A small image diffusion model, trained from scratch.
Training: cautious_adamw at rate 0.0035, batches of 64.
Rows from block 4 of a small image diffusion model, named by matrix and row number. Rows with one number belong to one channel. Each number is 128 + 24 x the weight over its row's rms, rounded and kept within 0 to 255. All counts start at 0. Numbers have three digits each. After the name is the row's rms in percent of the matrix's.
Before each channel's rows are labels from the 100 images, of 14976 (inputs lightly noised), where the channel reaches its highest value: "strongest on" is what is common among them. Only what is clearly more common there than usual is listed. The data: stained colorectal tissue patches (NCT-CRC-HE-100K).
# convs0: first 3x3 conv (model.mid.0.convs.0.weight, 192x192x3x3, each kernel summed), inputs 0-191
# convs1: second 3x3 conv (model.mid.0.convs.1.weight, 192x192x3x3, transposed, each kernel summed), outputs 0-191

strongest on: tissue: debris; tissue: smooth muscle
convs0.172 081:155114118130085154118164026134125134114136098108141156104168121157138151128149109127135144126161144138124119126116167082113132169114160114127155105149146120133187133134132117134098107136157153137150097133133138148138136101144111136148195145142132135102127161132130103147106142096128146124130102136132139119139149107148089122162096147138109148113157111147122143174125079159164131138146112139098126058139149182123121135122133107122150119153167182108166128153124129121151154147191117118135120065135120132130101115131160114105143088097134133145090134141145129137161097142112087125
convs1.172 109:108160127111158125100101145102136099107145124161134098138110128117114115127121137123131107109080146116162114156132135073112151134174148126075091171150116103140132147127120128161133145133146105133116125128141087140137156132078084084144162159133150155129157162152130193148090109119146125043106078142101091143124129090135108123148157099144151123103112111100129095113153090147134109113135150147103110141170113172079150124123114146106088102099138127121194154123137121118125141120132151113152151139154157135090131119131127137111159124167145104105141106157117130124161150121130105138

strongest on: tissue: tumour epithelium; tissue: debris
convs0.9 092:128138143191135128161124130126113144152119160088133128138064128090128146128131125127142128134129115125181145045132128126129135127116137150128128135128122123127127136120095037125220167128101152132174131142181123084084159128121132113110152126118139134149126128092129138128140128193117088147127154136127137168124128145147185136122191119127134140144137111128177124089137155136131127158166134130120128137127151124125158175128128139111130149101109127141097128111131155138103074120132133173144140130130088154122131170126103127142135128126138139139129131133163188128136121137152136128
convs1.9 083:140125122132130130095158153125118219135136097191127128124139077106117124136131065114110119115130110109124129212128135122131148116130140129139193107152119112193115131124123167111150109123149160154136123151131129179126123122122118117129120080125106121128159139175118115129015112125157128167120059129125106102128109127139121186109148152131129119131142128127136128135130127127173148128141151138135131128107096135128133146141099127126104117133118134128153110136175120126133140158132130102158105128125111092126143123129134137128136125104042128132138137127124122127138126128099123156

strongest on: tissue: debris
convs0.175 076:117129135180113130114137118124109139140143115144117141165146126111150185139128179125140142101126126122125048138107115130116146107119115115129138129111108152092090060077147105140130148118112063105093146072119110119135142110097134100124133105150148137129160133134113107110120124146148120166138132134106135146097104132122150130095105119158149107152098104117110131134146119122096119078049140145124150149118117138138141121151100133137116092170097090112128137095081096183116155119117155098122132160117133134112145118118163123173106079135142081125112112131134149096154172157105117105
convs1.175 088:098115156114144096136077128128146136105144148138113129107134158130147134091149116123134137158169151115147125113143136142099134124117114114122137102140091113121132086124122104095141124148104122143140111142126113126126128126112132124137126136085143115109004110147151114132115114136150183137091106154152116130129125108116131165125143127116092151096147118142163133092160126135134138148131151099126145096144119138142117130070120157119161102112134116096176111105153142111126130106113126135116134109152156105121113099127040104125174094141100233104102157099140131118131140158113126149

strongest on: tissue: tumour epithelium
convs0.92 082:085106129114111111123132164141121096114131128128125075135078116154159131140123124139136112121139133120094136094129121216140131149132130143117121116125146108145071123067100153112118162148139139126151111184177089134135109141120132130142200122114150181196101145135139089133131126067117148145138171135104153114123132117136174150140162181138153135137115135123122150130127148125139156104122122141142140142135126036128099134112105124138124136158101152136126124118173134150132134115154131129115126139140130114184101128133104098137122155125142123145147140113090140138097140136107172133
convs1.92 100:088120107083152123174125137126146112160134159123148146124111103162114080116144129112112137134133141141103100128115126130123136000128109103152134138120113137152159113127129146131114119117100138128108110128089122150116098116119126137124060121088155133081117129129102175135135132144116130013107118138124125136121148123113145128104102141120126120131132118126122111123075085103136104132135124116113172145149128141124178140122099125124099131101143137126129124114139136162083123098120114113171133125103135116136116120138108106131131134134075134111113141173084154137119143101134099140

strongest on: tissue: lymphocytes
convs0.46 056:123132106107158118149162109097125140109121123127128118083104124143246152149122144152127122121132128124055135140120061072138140205090146124112122145148159147131128107139110097140128184144102125135152113103148122106108119121107133130122182144072088109131147111128115130161126154136141126121137142113125157105103139112113135124177154126126141134136143139117126150141167121127115124121123126158095173168140096106124144140136135117154138148086127133129139148139105115121125127149130120141083152150152107166132091132091132071083112103106100095123111114133102137114114113109148130112
convs1.46 079:110145100140103133129121119126097137119109145080111108119123149111074092109118132133129176116114141138175127086119159107093119081140133114116141154129132086135113147129136097148131139123140195115137121127116136133100104153122162118153090105142094131133128142125078124088110114119109139125129134112102130154152139138117163142140110097133148138176117164150126165105154109127145137150127144140128080112115161138131115045021207178095107116153124096132126157131140106110121129104135115134111121140144099136133138120130167146129128181127129105115153166113136111124148149137127125114

strongest on: tissue: smooth muscle
convs0.34 097:172141128169128161095153132166087174122125121118155115149120131101154158090117103151129129136157137129113119129130124147137127117131124149165149130132131155115108136099139067146078128109120143122130130132153129131123186115145134139131089131138122149213161089146179106124128155127134133165145109109125144099143151132145128113123150131125178130163127130140111162126162139149137126132075127134083081126124131133128122133067198143126133155149120127088132110111108128077171163076227124125133128126136140140130131133133143133127140146140147108122142129116138164135086136154124110123
convs1.34 088:138144123125141129119145116142176124175109166125116126147152177130027142122148127124138156142110144124102099123121115063122131063141133149099120141132120181124104135117093114139132127125122137130102127163084153145090108108128124137135103132136092121089120099156112145114118125128118127108131153111162117172129128115106129127107099088124137140145139123124121147143089125085093068148114123121133155117132123099112144125064155167140126102064125107115127117105062089131061128099112114140173122146100112103135133135142144129137113126125153121123108153159074127133132127102126130135

strongest on: tissue: tumour epithelium
convs0.103 056:132169129147166132129134085119131126166101115120111130128110143128134116118099147118117126124114154102119106127137094058110140129136134155134120118122174156129143113133151121137131116118131147117122149112175143146096123131105134113124195079090151128085144073124089138147106140129108141088160154098122139138046132137125132091089145139150147161145146165129086112131113119128145125132085138144116142063106114115168161143133166136105142083109135145127136146112137081135127165093118155142112128113113154112072108151156164175132120133138095099124150142122059099152121154126130138121
convs1.103 118:122123131125141139124109135131112118109136135108124131130114134141161128120120123123149128126130155145131139126125138083102105126089124119135123113113135120124136125143146126127120138113124134137132129110132102116136112126126135141112123192121129130133000135088120127129160123134123146134118122155143122131137126141071160132142129118083110119042089124155132149119125118129123130155113110142097125130149127147111052141105124138128136133138140099148125158138091140126119114122125126144121129131117126144148117124129000105122177102136122209134136130128132122096128145109103113123

strongest on: tissue: debris
convs0.109 088:169114128187119128117128123099128123098128090128128132163163126131138128128128140129054124137130174139123147164128076135126123081128131128127131141112128074127128118129142126115111128129133100072128156070130103077139130128128106126128078139128131071164147149125125128150106124128128101196128092123128126121129096133125139122144135138130128104096130128128082128129111134133128137075061128128147117128124145127128128113099095122128140174244136128128126128111128142122134128128145138088058130123180128102082124128087163122111128128131140075128129116158124127128135131127128104126
convs1.109 012:110128128107128128136152128128128128128128114128128128128128149128128128128128128128128128128163128141106128164128128128128128000128128128128128128128131128077128128128127128128128128128128128128128128128128193128128128128128128128150137128128128128128128128128128128128043128147128128128128128128128128128128158128163255128182128131128128128128128128128129128128128128128128128060128128128128128133128128128128128151155128075128128128128128128100128128128128128128128128128128128128118120117136128146139128093128128128128128128066000128128114128128128128128128128128079128128

strongest on: tissue: tumour epithelium
convs0.82 151:045129147077127097128140097158108110111131120131110116177171099124168147122108128100070112124138123151099130149130144128116129122123169122114134128110109133146122128130153152115127150128153114121109126125120127121147134131109125112097132136123136126126132142128128124130122133087125119130126137136139114108113138125129184056080085126152095136147107119123112115138121064081113137115115122188166128217113112124112103139130113132126138105179128119117131143125154085109123116119140133108143135141096124161080128094115140136128127120129129098127120140125090029081092139166168138126
convs1.82 124:138115090155087150111134128123142120163154156119155129131138161162055127165120123125132137122136149139129119116123144122203130152125106131135155141128074123115119110122134097139113101128086117128111119128142136132134140129124094133128088124142123125133117128132121128130121069218131137125166133152119122139149080121136143181122139175125128124136120128115168201130133128112118162130156116125116116110113122129192124066128139122129121120076121131118138127121123149127127123127142137125117122179156119069150133137143117128151131146149025139131145137132187147161114126090126115130

strongest on: tissue: lymphocytes; tissue: tumour epithelium
convs0.177 118:125136134067174118132108142139125138127131129161131111128097107131151150113112125061134126127130117132104162165113059151128122123148115084138091064104122125121131124128110127077111129130128133136137123118198087126139133120127143124104088077123087119138052091125134126071135166124085124114133130127122122120131128122138104113113134121139106137155126115105108120130095112166121098117107121129201143196109092147135111142130136089125146137085121112101174099117134109144107139083155124122110139057094133129127129135147128128084123130127102137121125093118130125129121132156097131124
convs1.177 095:113112124154054173120132116130119128105166156179142152128136125127143119138127135124214142119115142126099104127093131140137130072138126109120129135123136048116138101144112112144138135130144136101148130091119142103144145129102119109143128104121139131115128142143115126122095091192158113142156105126144146139124115135134139136143145178110193120128124084095144156110137129139110093132123137172110105163140176110122106111095145149143123101111131149115101123119123072116131104063129126106116117147138124108159145133125150125134136123128109136146097143136228147177120094119126135110

strongest on: tissue: smooth muscle
convs0.87 132:142146143163097132128097143120119121123120103137122145146165130121197128155175142117103159118122128103152117149131121163129126140117114121143133134129122139100142138135094151144117109098152129125117115005134137134108151148124136129092139108125124116105148101142111152131083122131181118129122116118140105165142103126068098120096061080082091126109128110103072123147129105128121162120121119100150131127112098120126070110127102123123088125086125129141122123111118091130117116144133119083128108137135151133111135115108135124125117129051102116145122126135164173101133110088137083110
convs1.87 152:139117131039112115150120109145125113181126111151128129119146142133108096111156137114151131148121119129143151151142166124077130112122119166140122102161178167127143135140110103150118096137064127118094163125110148145114128105135141123146120126118105119000136106166121127107132136142181140073168135105132077129126145131113136129120129124129159134140152149124140134123144096149135082152097122115117127172122079130136102103169137130117129161148156086101150148162122134138107118140115134127150159126107136153148148127114147154109137110150092156106134156109102145103131097122130136129

strongest on: tissue: debris
convs0.191 103:141127131117148117129113118126125132124120127186089145110126128122188110116120101095128125120121131123135124156128110124112132145095085109125102130124131145137109118134123082108096118060171113159128080126138134133114128123058163123091132111115109132140075099147126073139100136127121105159107086173119146114124132125124130107095131105136118114149125132089140104151101134154129210129122121127130126105140115092127106128135139102129123119086112127099212128128134126125126136106061086123129175082039112135127121127118119124097137128087134125173128126117124124124108132113167122127
convs1.191 079:106129137169125181128140136123130120102144126118148118133128119123169128114097155162164175143119186097127129153131122127126122146138128152134128104177126134112113140081136128128134137163089122105132106132130099134165073155108110155159099143122140123135125143152131091137121138158093153143119143120106121128060125159124117095141125090161140129130098119160096127104155136127108135117105150125132113145132096122158105131060127163135163156133096159154143116132124164071151122166123136126064128150125129128136098104120093116092145122189115134119088088125109134124133155058173141178

strongest on: tissue: smooth muscle
convs0.38 121:107123128141133149128125138132109171131128140161154134161124118155092127101157158102132126136074123074161148136128124133136123138127105127141122112113123123081090124152060096133135109131124132120113123101156117112115110121141148126104048109120152078175140174111102121097104114128135093167113053125121125149148126157103131134126147130115118111128150108124137120110118151111134142138128128112120128084123121124074129038130138128132115130133120128126136137102120107127116141100138158121123132144100118153090134129125127129110135161141172134159104126107156138102102131004142130125
convs1.38 135:124129134113161127092134123147133145132129123162142113133163166131131097116134135120134128132137125164116140135114120025141137107105147177144118136124122171139118141140131137147131182173113134157091142171090142181165110143155121117148121051155109123144122128125134163136097124130134099124141140147151128141059119141133110087151133138127122186122122141127109154150051144081134085125117086111155183122149124136129165135136141130146138130145171118093133102141148126130114123158159130127130082145133123127143114154127115136114143158124120147073154140147110159138132127091118157138

strongest on: tissue: tumour epithelium; tissue: normal colon mucosa
convs0.120 055:136118089117136109136099119114129118115110132148129093129116126152128120128129114090104116128085138110113141121128111078096153109131130136133135130127125126129120106121136136147076101125145143124120152093128129168094131105098179130125153119046118096039111111147128118123102100093130126125145132120134150121112090124126114123092174144144140145146151154113105138126116138133086134145119123106106146090137119155124171103054144118121115141138120100153179119110077112137041161101098190110124132111108153134119100108134134147126136149115100096111115143131110116114152125138055141155
convs1.120 092:158143119118134131103110050105128125099147122110123139130132110159122130097127115123128125097127121147114133136144107106115093097108130117160108137100140111106128131132125145109150132099123118106118108141138132124133130137142145148130110141125141116129110131055147143160216148117116074141113108094134137095124133142121143150122108126119107127134145118171130143128127113114122168122110135133125127118114124170135067166246114083142147138132136079147035157155139147157138126134140154133141104131118148123121127121106089135172072100141139153123164154122131113137145147092123139102

strongest on: tissue: lymphocytes
convs0.99 069:126148138143134112121158112157141078130149128139120156134175124118117155114114117147114113127159138107112084150133138137133119172108161128095134135122125107100113146151139124129134123157134153139116095116124142112111124116160070097132183122148136138149153118123140105128116136134142161134089103150146137092144133139139162136070159135113135130118128083107153115138126131098122159133168147134084072124142155118077172149129153130122170112154066144117136124132093123033125094076137129152158158099139114131128115132132204137160120108143152102132127138123092123137071118172109135138
convs1.99 081:080104124171106113141107100159134109131113130109143121089158160124112121126151106123120123147098097133109143122117144157114114192110081117112132164132127146143096135128101109156117142125134098121107080119115151130141092121110115125126136111123114123163021122149096134131111109130121123129129124124102117136193125123132190127159094130100131141106145146146171111112111131096145165116103150101142090133158094111115154058161137151127107126145130088130120105140159141113137119131107086097110152125112115099132120100131071123135144149138074176141110104128129124084114141146118090114