Weights of a small image diffusion model.
Model: 48-pixel images, arch unet.
Training: cautious_adamw at rate 0.0035, batches of 64.
Rows from block 6 of a small image diffusion model, named by matrix and row number. Each number is 128 + 32 x the weight over its row's rms, rounded and kept within 0 to 255. All counts start at 0. Numbers have three digits each. After the name is the row's rms in percent of the matrix's.
Before each channel's rows are labels from the 100 images, of 14976 (inputs lightly noised), where the channel reaches its highest value: "patch colour" is the nearest of a few named colours to the mean colour under the peak. Only what is clearly more common there than usual is listed. The data: stained colorectal tissue patches (NCT-CRC-HE-100K).
# convs0: first 3x3 conv (model.decb.0.0.convs.0.weight, 96x192x3x3, each kernel summed), inputs 96-191

patch colour: white
convs0.15 094:114130101102141140150115101145098127103110132126114111111181129128129105222198182127121140167142141173160086105133180115111034134178151079153088062037114073128111121130103120131076139151113101198132107120132138119138133135117148126148105079133124134137137090124117103106116107122109128078

patch colour: white
convs0.37 077:130099116130082140190101131138206139118129117097162103093173120198117130090134145135104128146141120183098164130142109119142100129136109184136099118106125151125113100110196130136128065128143140120179136057089142094125171186117159118141139142154255139137152134113149139138131110097122124107

patch colour: brown
convs0.85 067:141126085179156140141101148150139102132102136118144147220105133138135155155120081131119114119138104140187115129153115102122135134192141143126125107154125129157153174143145118129130102094148128139084123120098146086149147146150131149168150123120155131105179135158140158165109128146169142125

patch colour: brown; black
convs0.92 058:142134123141153145089143103120140160169095144140135127224079110117116165127085121156149087097161135115158129165177109144131142124152149139097141106107128125142154122142133128112137121100133115059108113130130164182138130139142137146153241097124118121151129125154202138165140110146133127139

patch colour: white
convs0.8 056:134120107105146112131141144115152151204148166188144154029166127159113173182191205124094170179167188130161152160156192121151141155170141097128163066104130136140154127139144120122140145255147100125160085122166141133182113124114153146175083137132147134167149119119103136180130116159126131185

patch colour: brown
convs0.86 081:141134080114106173119095106123122156139104104127120102120131130145103171107131105129112140150121091098110148142145129169111117122111097104121114176136143225153107132127128129137144131140101144143157115122105138180119120153127160155139148129107122114122119153049200102191131102105118120159

patch colour: purple
convs0.81 076:132130111108162153144142130153156164139042130119121124195157162132144145154099099122120132113108109105135107152147085199144176121144138140123139095135141134157137112102142175107124086143126129152130125106112122137123134123146133153149096165123107131158134171167135103181127162118110138114

patch colour: brown
convs0.6 093:120139165191132152115101129205118170136114133094097142126142081095107123134091098153136150127125137101153096100169142097083114131088081111171131169128127138111183140135095115142111105107142139139084141144113109121092145105113104126123142136122118139126182089090130090200110090138167150149

patch colour: white
convs0.7 060:161153114109104149153162128135140129169125148133139132078128134132139131165178169131082184189152145148212142145122212128152096112114157107213095118093135109142143123142139135118167131206118129154192097118120119103099163170136140139153046174110145149111157158101090158142173129145115146061

patch colour: pink
convs0.54 069:089129144130161196118146168148103179183151132183089142146150113150133159200142125158148133141137210118138168148132168123117133062122124098112145131130128151132128134106155124144154138127146123126108124161000085190133114107106133122154109164120094082127119125160136108156130103127111120215

patch colour: white
convs0.69 094:163107170130221118124137128137110128126145074178134167089172131047156090125131202156097181182155191120139079090125145128147106127112128138109130128115130206128101118128106074146131161144128132149128222145117099128113164178153131037128106201139160140121108084119079141129117126110128110167

patch colour: brown
convs0.2 074:113135089121097141125114117109131145125151154119131129133218129138142136110113100130153182112122098126065140123116139107133131124129125136134138149158129094119125104137115131128138109076189145113124094132118135145139118127126128124120175121123137123134120126164227143140113126133124127136

patch colour: grey
convs0.59 068:119128144114087101076106136145144172137135109064147127103212167112113153096128148107108104099113121128142143121105195154159134102148105126127111105088191098104127091137148104136125126136160145121108126093164125169139153086172203139133177132150109206099107192169110128127108141112116140089

patch colour: white
convs0.94 098:130123081122110129102180149113134078128142162154128128059143127137128123153111115165139118121128152184125187157132150098120116133105140132103126189115147092111119127128140116137114170147128115130126087146136066134082117139084142116095106116120124123115049108129120124083106128123106128089

patch colour: white
convs0.90 155:228128145125126119143127187117148105179199192140166177128125150175185176137172184128112124135126196187139122175167138132158143155193128153134146142119163138142169160203162150143152132177186165135169079136138156129119156136109159185133063231126157185165124151136128167151163141190137155128

patch colour: brown
convs0.38 080:106110010132159148122138147104121120095139132150129145134078124126162161149147092142095171105155129135108095112098115130130101145145168126121075087148154114081127138131138122132189120092060105135133138124136125124120145129082119098080120080122128113118110125165131122122119118143133091128

patch colour: red; brown
convs0.63 095:118114143123155164111125124139143134104135130179128171182135149120124125141154141119180083140208123183124158139151128145170125132145147137154206185116120151154144131155134126122152134124138111150128112128146158132120156183191185134101173147135099165149165143081156129097093125175150152162

patch colour: brown
convs0.82 085:155132119127090117139142142112140147136105150111146157118146147135117145112111128130164099129120129130117085151120162113152137128135117105126145123143141151113146128108157137150175079146112098112156187115138074121131150174145150135140125106132143123131135128098145140110098127158133098093

patch colour: grey
convs0.72 109:146092134145111135130083021135186149127136077128152067124151115144131129119120127122124107116103112196107174130113106132060139116118159162128136142108188140122039114112128052135154122134157151140137131160129140145114136151130198112117149132126177162045152173137138090125141130021064111125

patch colour: brown
convs0.14 084:134103126102114129132165134120166151093055126133136141128126130147121153136116135130108157098144098131164116141095148154134159095129124144098122139150127136216135121147129141138094113117119134142112129197110109090153099123104129128155130126136103089122204140056114104119170184137108119157

patch colour: white
convs0.36 071:211169152127133117135136127142128128207132127169134183151128128128164128128136167191144128194209131128133065128128127130128162129140144149137123153150136124159133132064189129161161133166178149075117202144128122145124176128044114124155118207135145141128116141018183153135124153141125106155

patch colour: pink
convs0.93 068:119167122100114124127169186133114111135163105073106130118101147143107169131113135131108148128119163125123116138121102136210141153130135117142121121141116101113166103141129195141133162124146103112127104112147123124216130132135122098154140129149090118221097121137128202143160141133174058042

patch colour: brown
convs0.73 092:126134132148090119126125167168122136082118154125129124158120144151114201115167131148078140146131114100127036137162105145149126098127146156130135102132130157168175156125129180124111111080097118000109147122125152120120123158162129179126205131122121130155187160026120149148146142183179146166

patch colour: pink
convs0.21 070:134129112108152163152106145168141132144144112212126132187109129117167125211162140137132095161131141141137206109090143115129092143115159098062183111150154191123097134123144139139181140149171128136091112179117064085138105132120116087169119107106140161096119121140148132172113158102143066186

patch colour: pink
convs0.78 065:130069099081116114119174164143073144131163131110114088081234121128124093156136157123110143141119143173156108116123223135136132108104130107175107134102108081100084141088151191135145140149144153115120114142170138131081135110122137106125141123104130120185128102147144051139142154111063130087

patch colour: pink
convs0.91 073:117119128130147106091085131217127086026040101124129116099089118098108105157172211158151121170134143116135129116136152138136178120142196176113189088101137144138153136070160120129186112163133091196115131152087156131124113122113135129158200169124123122098123149205167145185120128108151143192

patch colour: grey
convs0.76 117:111144140111202126121117144106117128146064150112113137087128145137133135145118140072051130116105081123204087126136135143168122135179131133135150134165144183097165130130126185112137090154049132160121080176147073101165132150097125147129084163127112115172145166144119160136140111197178134124

patch colour: white
convs0.84 110:092118094137145139128136109095119055149190135128128125035110118137128119173155133128112075134128150109128191128126105102105094133077135116086117128107128098122120144057128128131184140147150128131114128196118077132105141113103128125110116128134133110128081118168120128138117104125108138076

patch colour: grey
convs0.56 095:127126150159094147146128165150105142128095111201130181211141125133184074194144146118128055098128127128194047100128128097112148130128128157151121112155128171108123127138159120138171157136128140126106200116116156130110147134061122119139065081111172142128090112152039136151122119123128128114

patch colour: brown
convs0.41 084:145117134171077097138092115154160131151071093155143112127121132128121137113099129135089157118120126140140123106091127117129156123116120145098132140164140145096117168139128104122084154100139133152074126128174112111126148112220118111152144132100131130111213101086102136113123148100136120145

patch colour: pink
convs0.12 077:096114160089121109102110107142141121161155116119134125079135130109136122164132158129113132179115178154146131132154121156117152154126138144113162160111139164179119120089094148138161161134177159139125123142127132173153132145131113107118112106120121123120136123142109124126116115119100140078

patch colour: white
convs0.80 090:099102067140161140139170128140083132131148132182130144107119120054139117147138150141123146132188128155157147131126168098103126120122149112129000141120119096120131134155122078155138150159113149115138135150081047133071145140127122068143149138119127128118094073154131079115100128113092038112

patch colour: grey
convs0.20 134:213153160122205163129122149171161124115128143053121144141129179173128141128160190128136108100151131128136077176132122145169154134250182143153118151112183118123149140198161187138129092128121197193128076118123175121160157195139185177129100162128168162169158168135200150137133127136123157042

patch colour: white
convs0.30 129:073144140162128176173160128195115099140213101118108079088128117112110092142168112128183153129123131128128200091107142123062129128087153135119120140084055089228126084127103128128088146163128109153125101124096133148116119045095093128128045082127128123126127081128150088145133128097128149069

patch colour: brown
convs0.25 087:128128127135149123121132142102126129144085130110130115175099134124134094169109142142132150105175112140145125133139131126136136127153156144129128136131132136144137138143133128129087117109176117145134079137117132129121124125111127129124132133114130130136124127135144131149126132133129117133

patch colour: brown
convs0.31 076:158115114121144166134129149129133124236129133125131121154181135120150099079133124108175107103104123127115138105135107129115136119113106120123129110140076120103117133070123114131128179118089124100143198134132122122100119127104108117108197164106125131114123123156152103118106135122119105128

patch colour: brown
convs0.4 082:135142133121129140111094115195098117076045076119146128154059111128137123148133151109201090109141134106133081127135125115101130084123132124120077152154121151128141145091165158134135122102137109136117161144119151132092111091122141116136176115138098139126180117138118117138166113136119102152

patch colour: pink
convs0.46 076:126089148158126099113192175099119129144126223061122200122138093125149179097119159128159114122159085102127067110173124121112130116134116129067134088096094101175229135150086135130115070128121142138120129158136115121203109133119123165141122157124094110203132111140135081132147135255152164094

patch colour: brown
convs0.24 103:118135058125120139123102136128114123116104093130126127155076121113148120123104088116171124108119125114085128115124087131119144117133157115111080120130135058103121129120129137121152145114133153117114130152127123119126126138110124114142124149122142128113123126174170138169126136136122116121

patch colour: white
convs0.60 074:130145074148119125142201148130147109163207139127112119109111120083140108125131176120105135127112163139150115113120135155082136137129147143139120149093155066129128126114146121128172124163135124181154069108157162152123182096081130132108044139121113131107145140102156116141118135117136142086

patch colour: pink
convs0.58 096:126128127151114110135088167130087150088125131194085144165128128132206035159128125128128080101131158128173143120128120110124121128126128155131134122143115174102125128125152113127128130131149128237130137106103128133145135123070121118110064128141145132128063105150091128179150148128128128118

patch colour: white
convs0.10 080:100126134134136115134143193093156133179206159108085185146057117178110069137195141127112117109130116154153135147115153135131024128000185109156110114119123127116170136120215153130127092180097082093147191138148119126133141138097130138158150145128104136127124117127106148119116131208168168193

patch colour: red
convs0.87 079:119112241109116103117120120193110108110079126137119105115113124124138129131127102123121116099130125125135126120106102121121120126129111135096135196159120188155107111141125132127117130114162150163116136155107149135163123134167121112131202123130135116112096120117096131102127121123120134142

patch colour: white
convs0.68 111:255126164153161127125130153128159117161128081206171122128199158096146084180144150145128203163128143125131084093146175199196218128173125170128207136152115206132100128086124127137118136179170176163173206155129075151103161145123124128127124245141146162128153130125157129166176165124173123160

patch colour: pink
convs0.51 072:123151137166148075094096134167107171164167099212134135166160151111165128157159164168118152052141153146135162117150164122128125110118125160100154107173142163131138132075121126140189231127117127137096130171094000192133076126129135106135099159133106172128073125163057140168153094123113120110

patch colour: pink
convs0.65 072:120220173158125079113155141131115151149145171097129156112096098100156195114089123163127145142148111098129108117150107129108133106149098134230121116115103117123207117144104177126143083133138147109141137146152115121064173169121113154129133150132135117148133113154148118155123166202101238073

patch colour: brown
convs0.64 069:116151133160160141107124130114132126199080135125129166224038146118173151151112120114125119123136127130147131145179087139126178108130142121100128131203140152139153157111149125152152122125138121161122130127138138168131134137126158148177106122117122157135133139166142131160113095149143135122

patch colour: white
convs0.57 074:136079132149125144123218106137088142119159143091140124145108164101096123139108143131145117119129165149203051109129142134135148124139106129147105128113131112148163143149174136117137119153115115140153141127111120128131175130133129096133125128134113139138104116156132137142129121174126132067

patch colour: brown
convs0.43 079:164131137148129110117144154124122120151127130211128128129131127127152108093125122255128164168255127119137081128128131123125173117119154138120150175101125146142128129255144112149120125178255122115114091143130109137112107128087113120213132158144151121128115144129231159124152133132127107139

patch colour: white
convs0.28 063:095076195134157220174108128157112109174171139172128148172222116139186126154171127137139161097110032126111182133134174111124123169126083125100113130182128169146131168102136110116151161133103132135143093182106114127082126141123120124126070202183127118096055122175106125191100087127102129143

patch colour: pink
convs0.71 088:139108144161130157185110045128110137130149216068042110118145082255137192115122138140133124126127127119127112255179114102076116114151144088126111160120112146142112100118255107119115084125151149143133128120113118114114145109120085221147146153111131108077128174130114085130114125183073155135

patch colour: brown
convs0.9 106:154149182119184165147100147201155127218126155198173156128124147195154102105163178138163131137123141118122170158166134129128245115117111131128229126144153161125162118084140133151126128130131179129149255140119114148130160130065167162155199198178173156166113166190120141156149148137138125113

patch colour: brown
convs0.70 068:170096113135115134125113089108126126188118093187144103138118117131145147117117124091140091112056118093096124126131131123116151107087133146086104116119106115118133122112096118096119119147114131000082184134152131143135103104140145078092201176126099094104107084124145094075145138133116101130

patch colour: brown
convs0.17 106:151127174125097124129120124143131112186136124109129120144134126131137160112123112134149113121128115123106129122119114127123116125107125134117130150140123134147121131125131128146139116097105129000123154125132136136145113123149120129120184132128131128114133129138138126115137133121123131139

patch colour: grey
convs0.74 066:140112100132137086110149114117176143123164146074153120084236110123120110155121167105146173125141131089170110086134190078147132145138107154133111156093096115118140123130136049109115124174114160110166111129104160095186125147133102076134128140108151155081139068126124139138127088133153093128

patch colour: brown
convs0.83 080:099130157117129149124130133157165159136060131126155148229041130142160136132138154124128118120129120128160111121108086142150136131173145155111141135181128166119127110122133161137135077129083139146123132128120116115130116142107145123165131117127155135135190128136154130189149193131116133120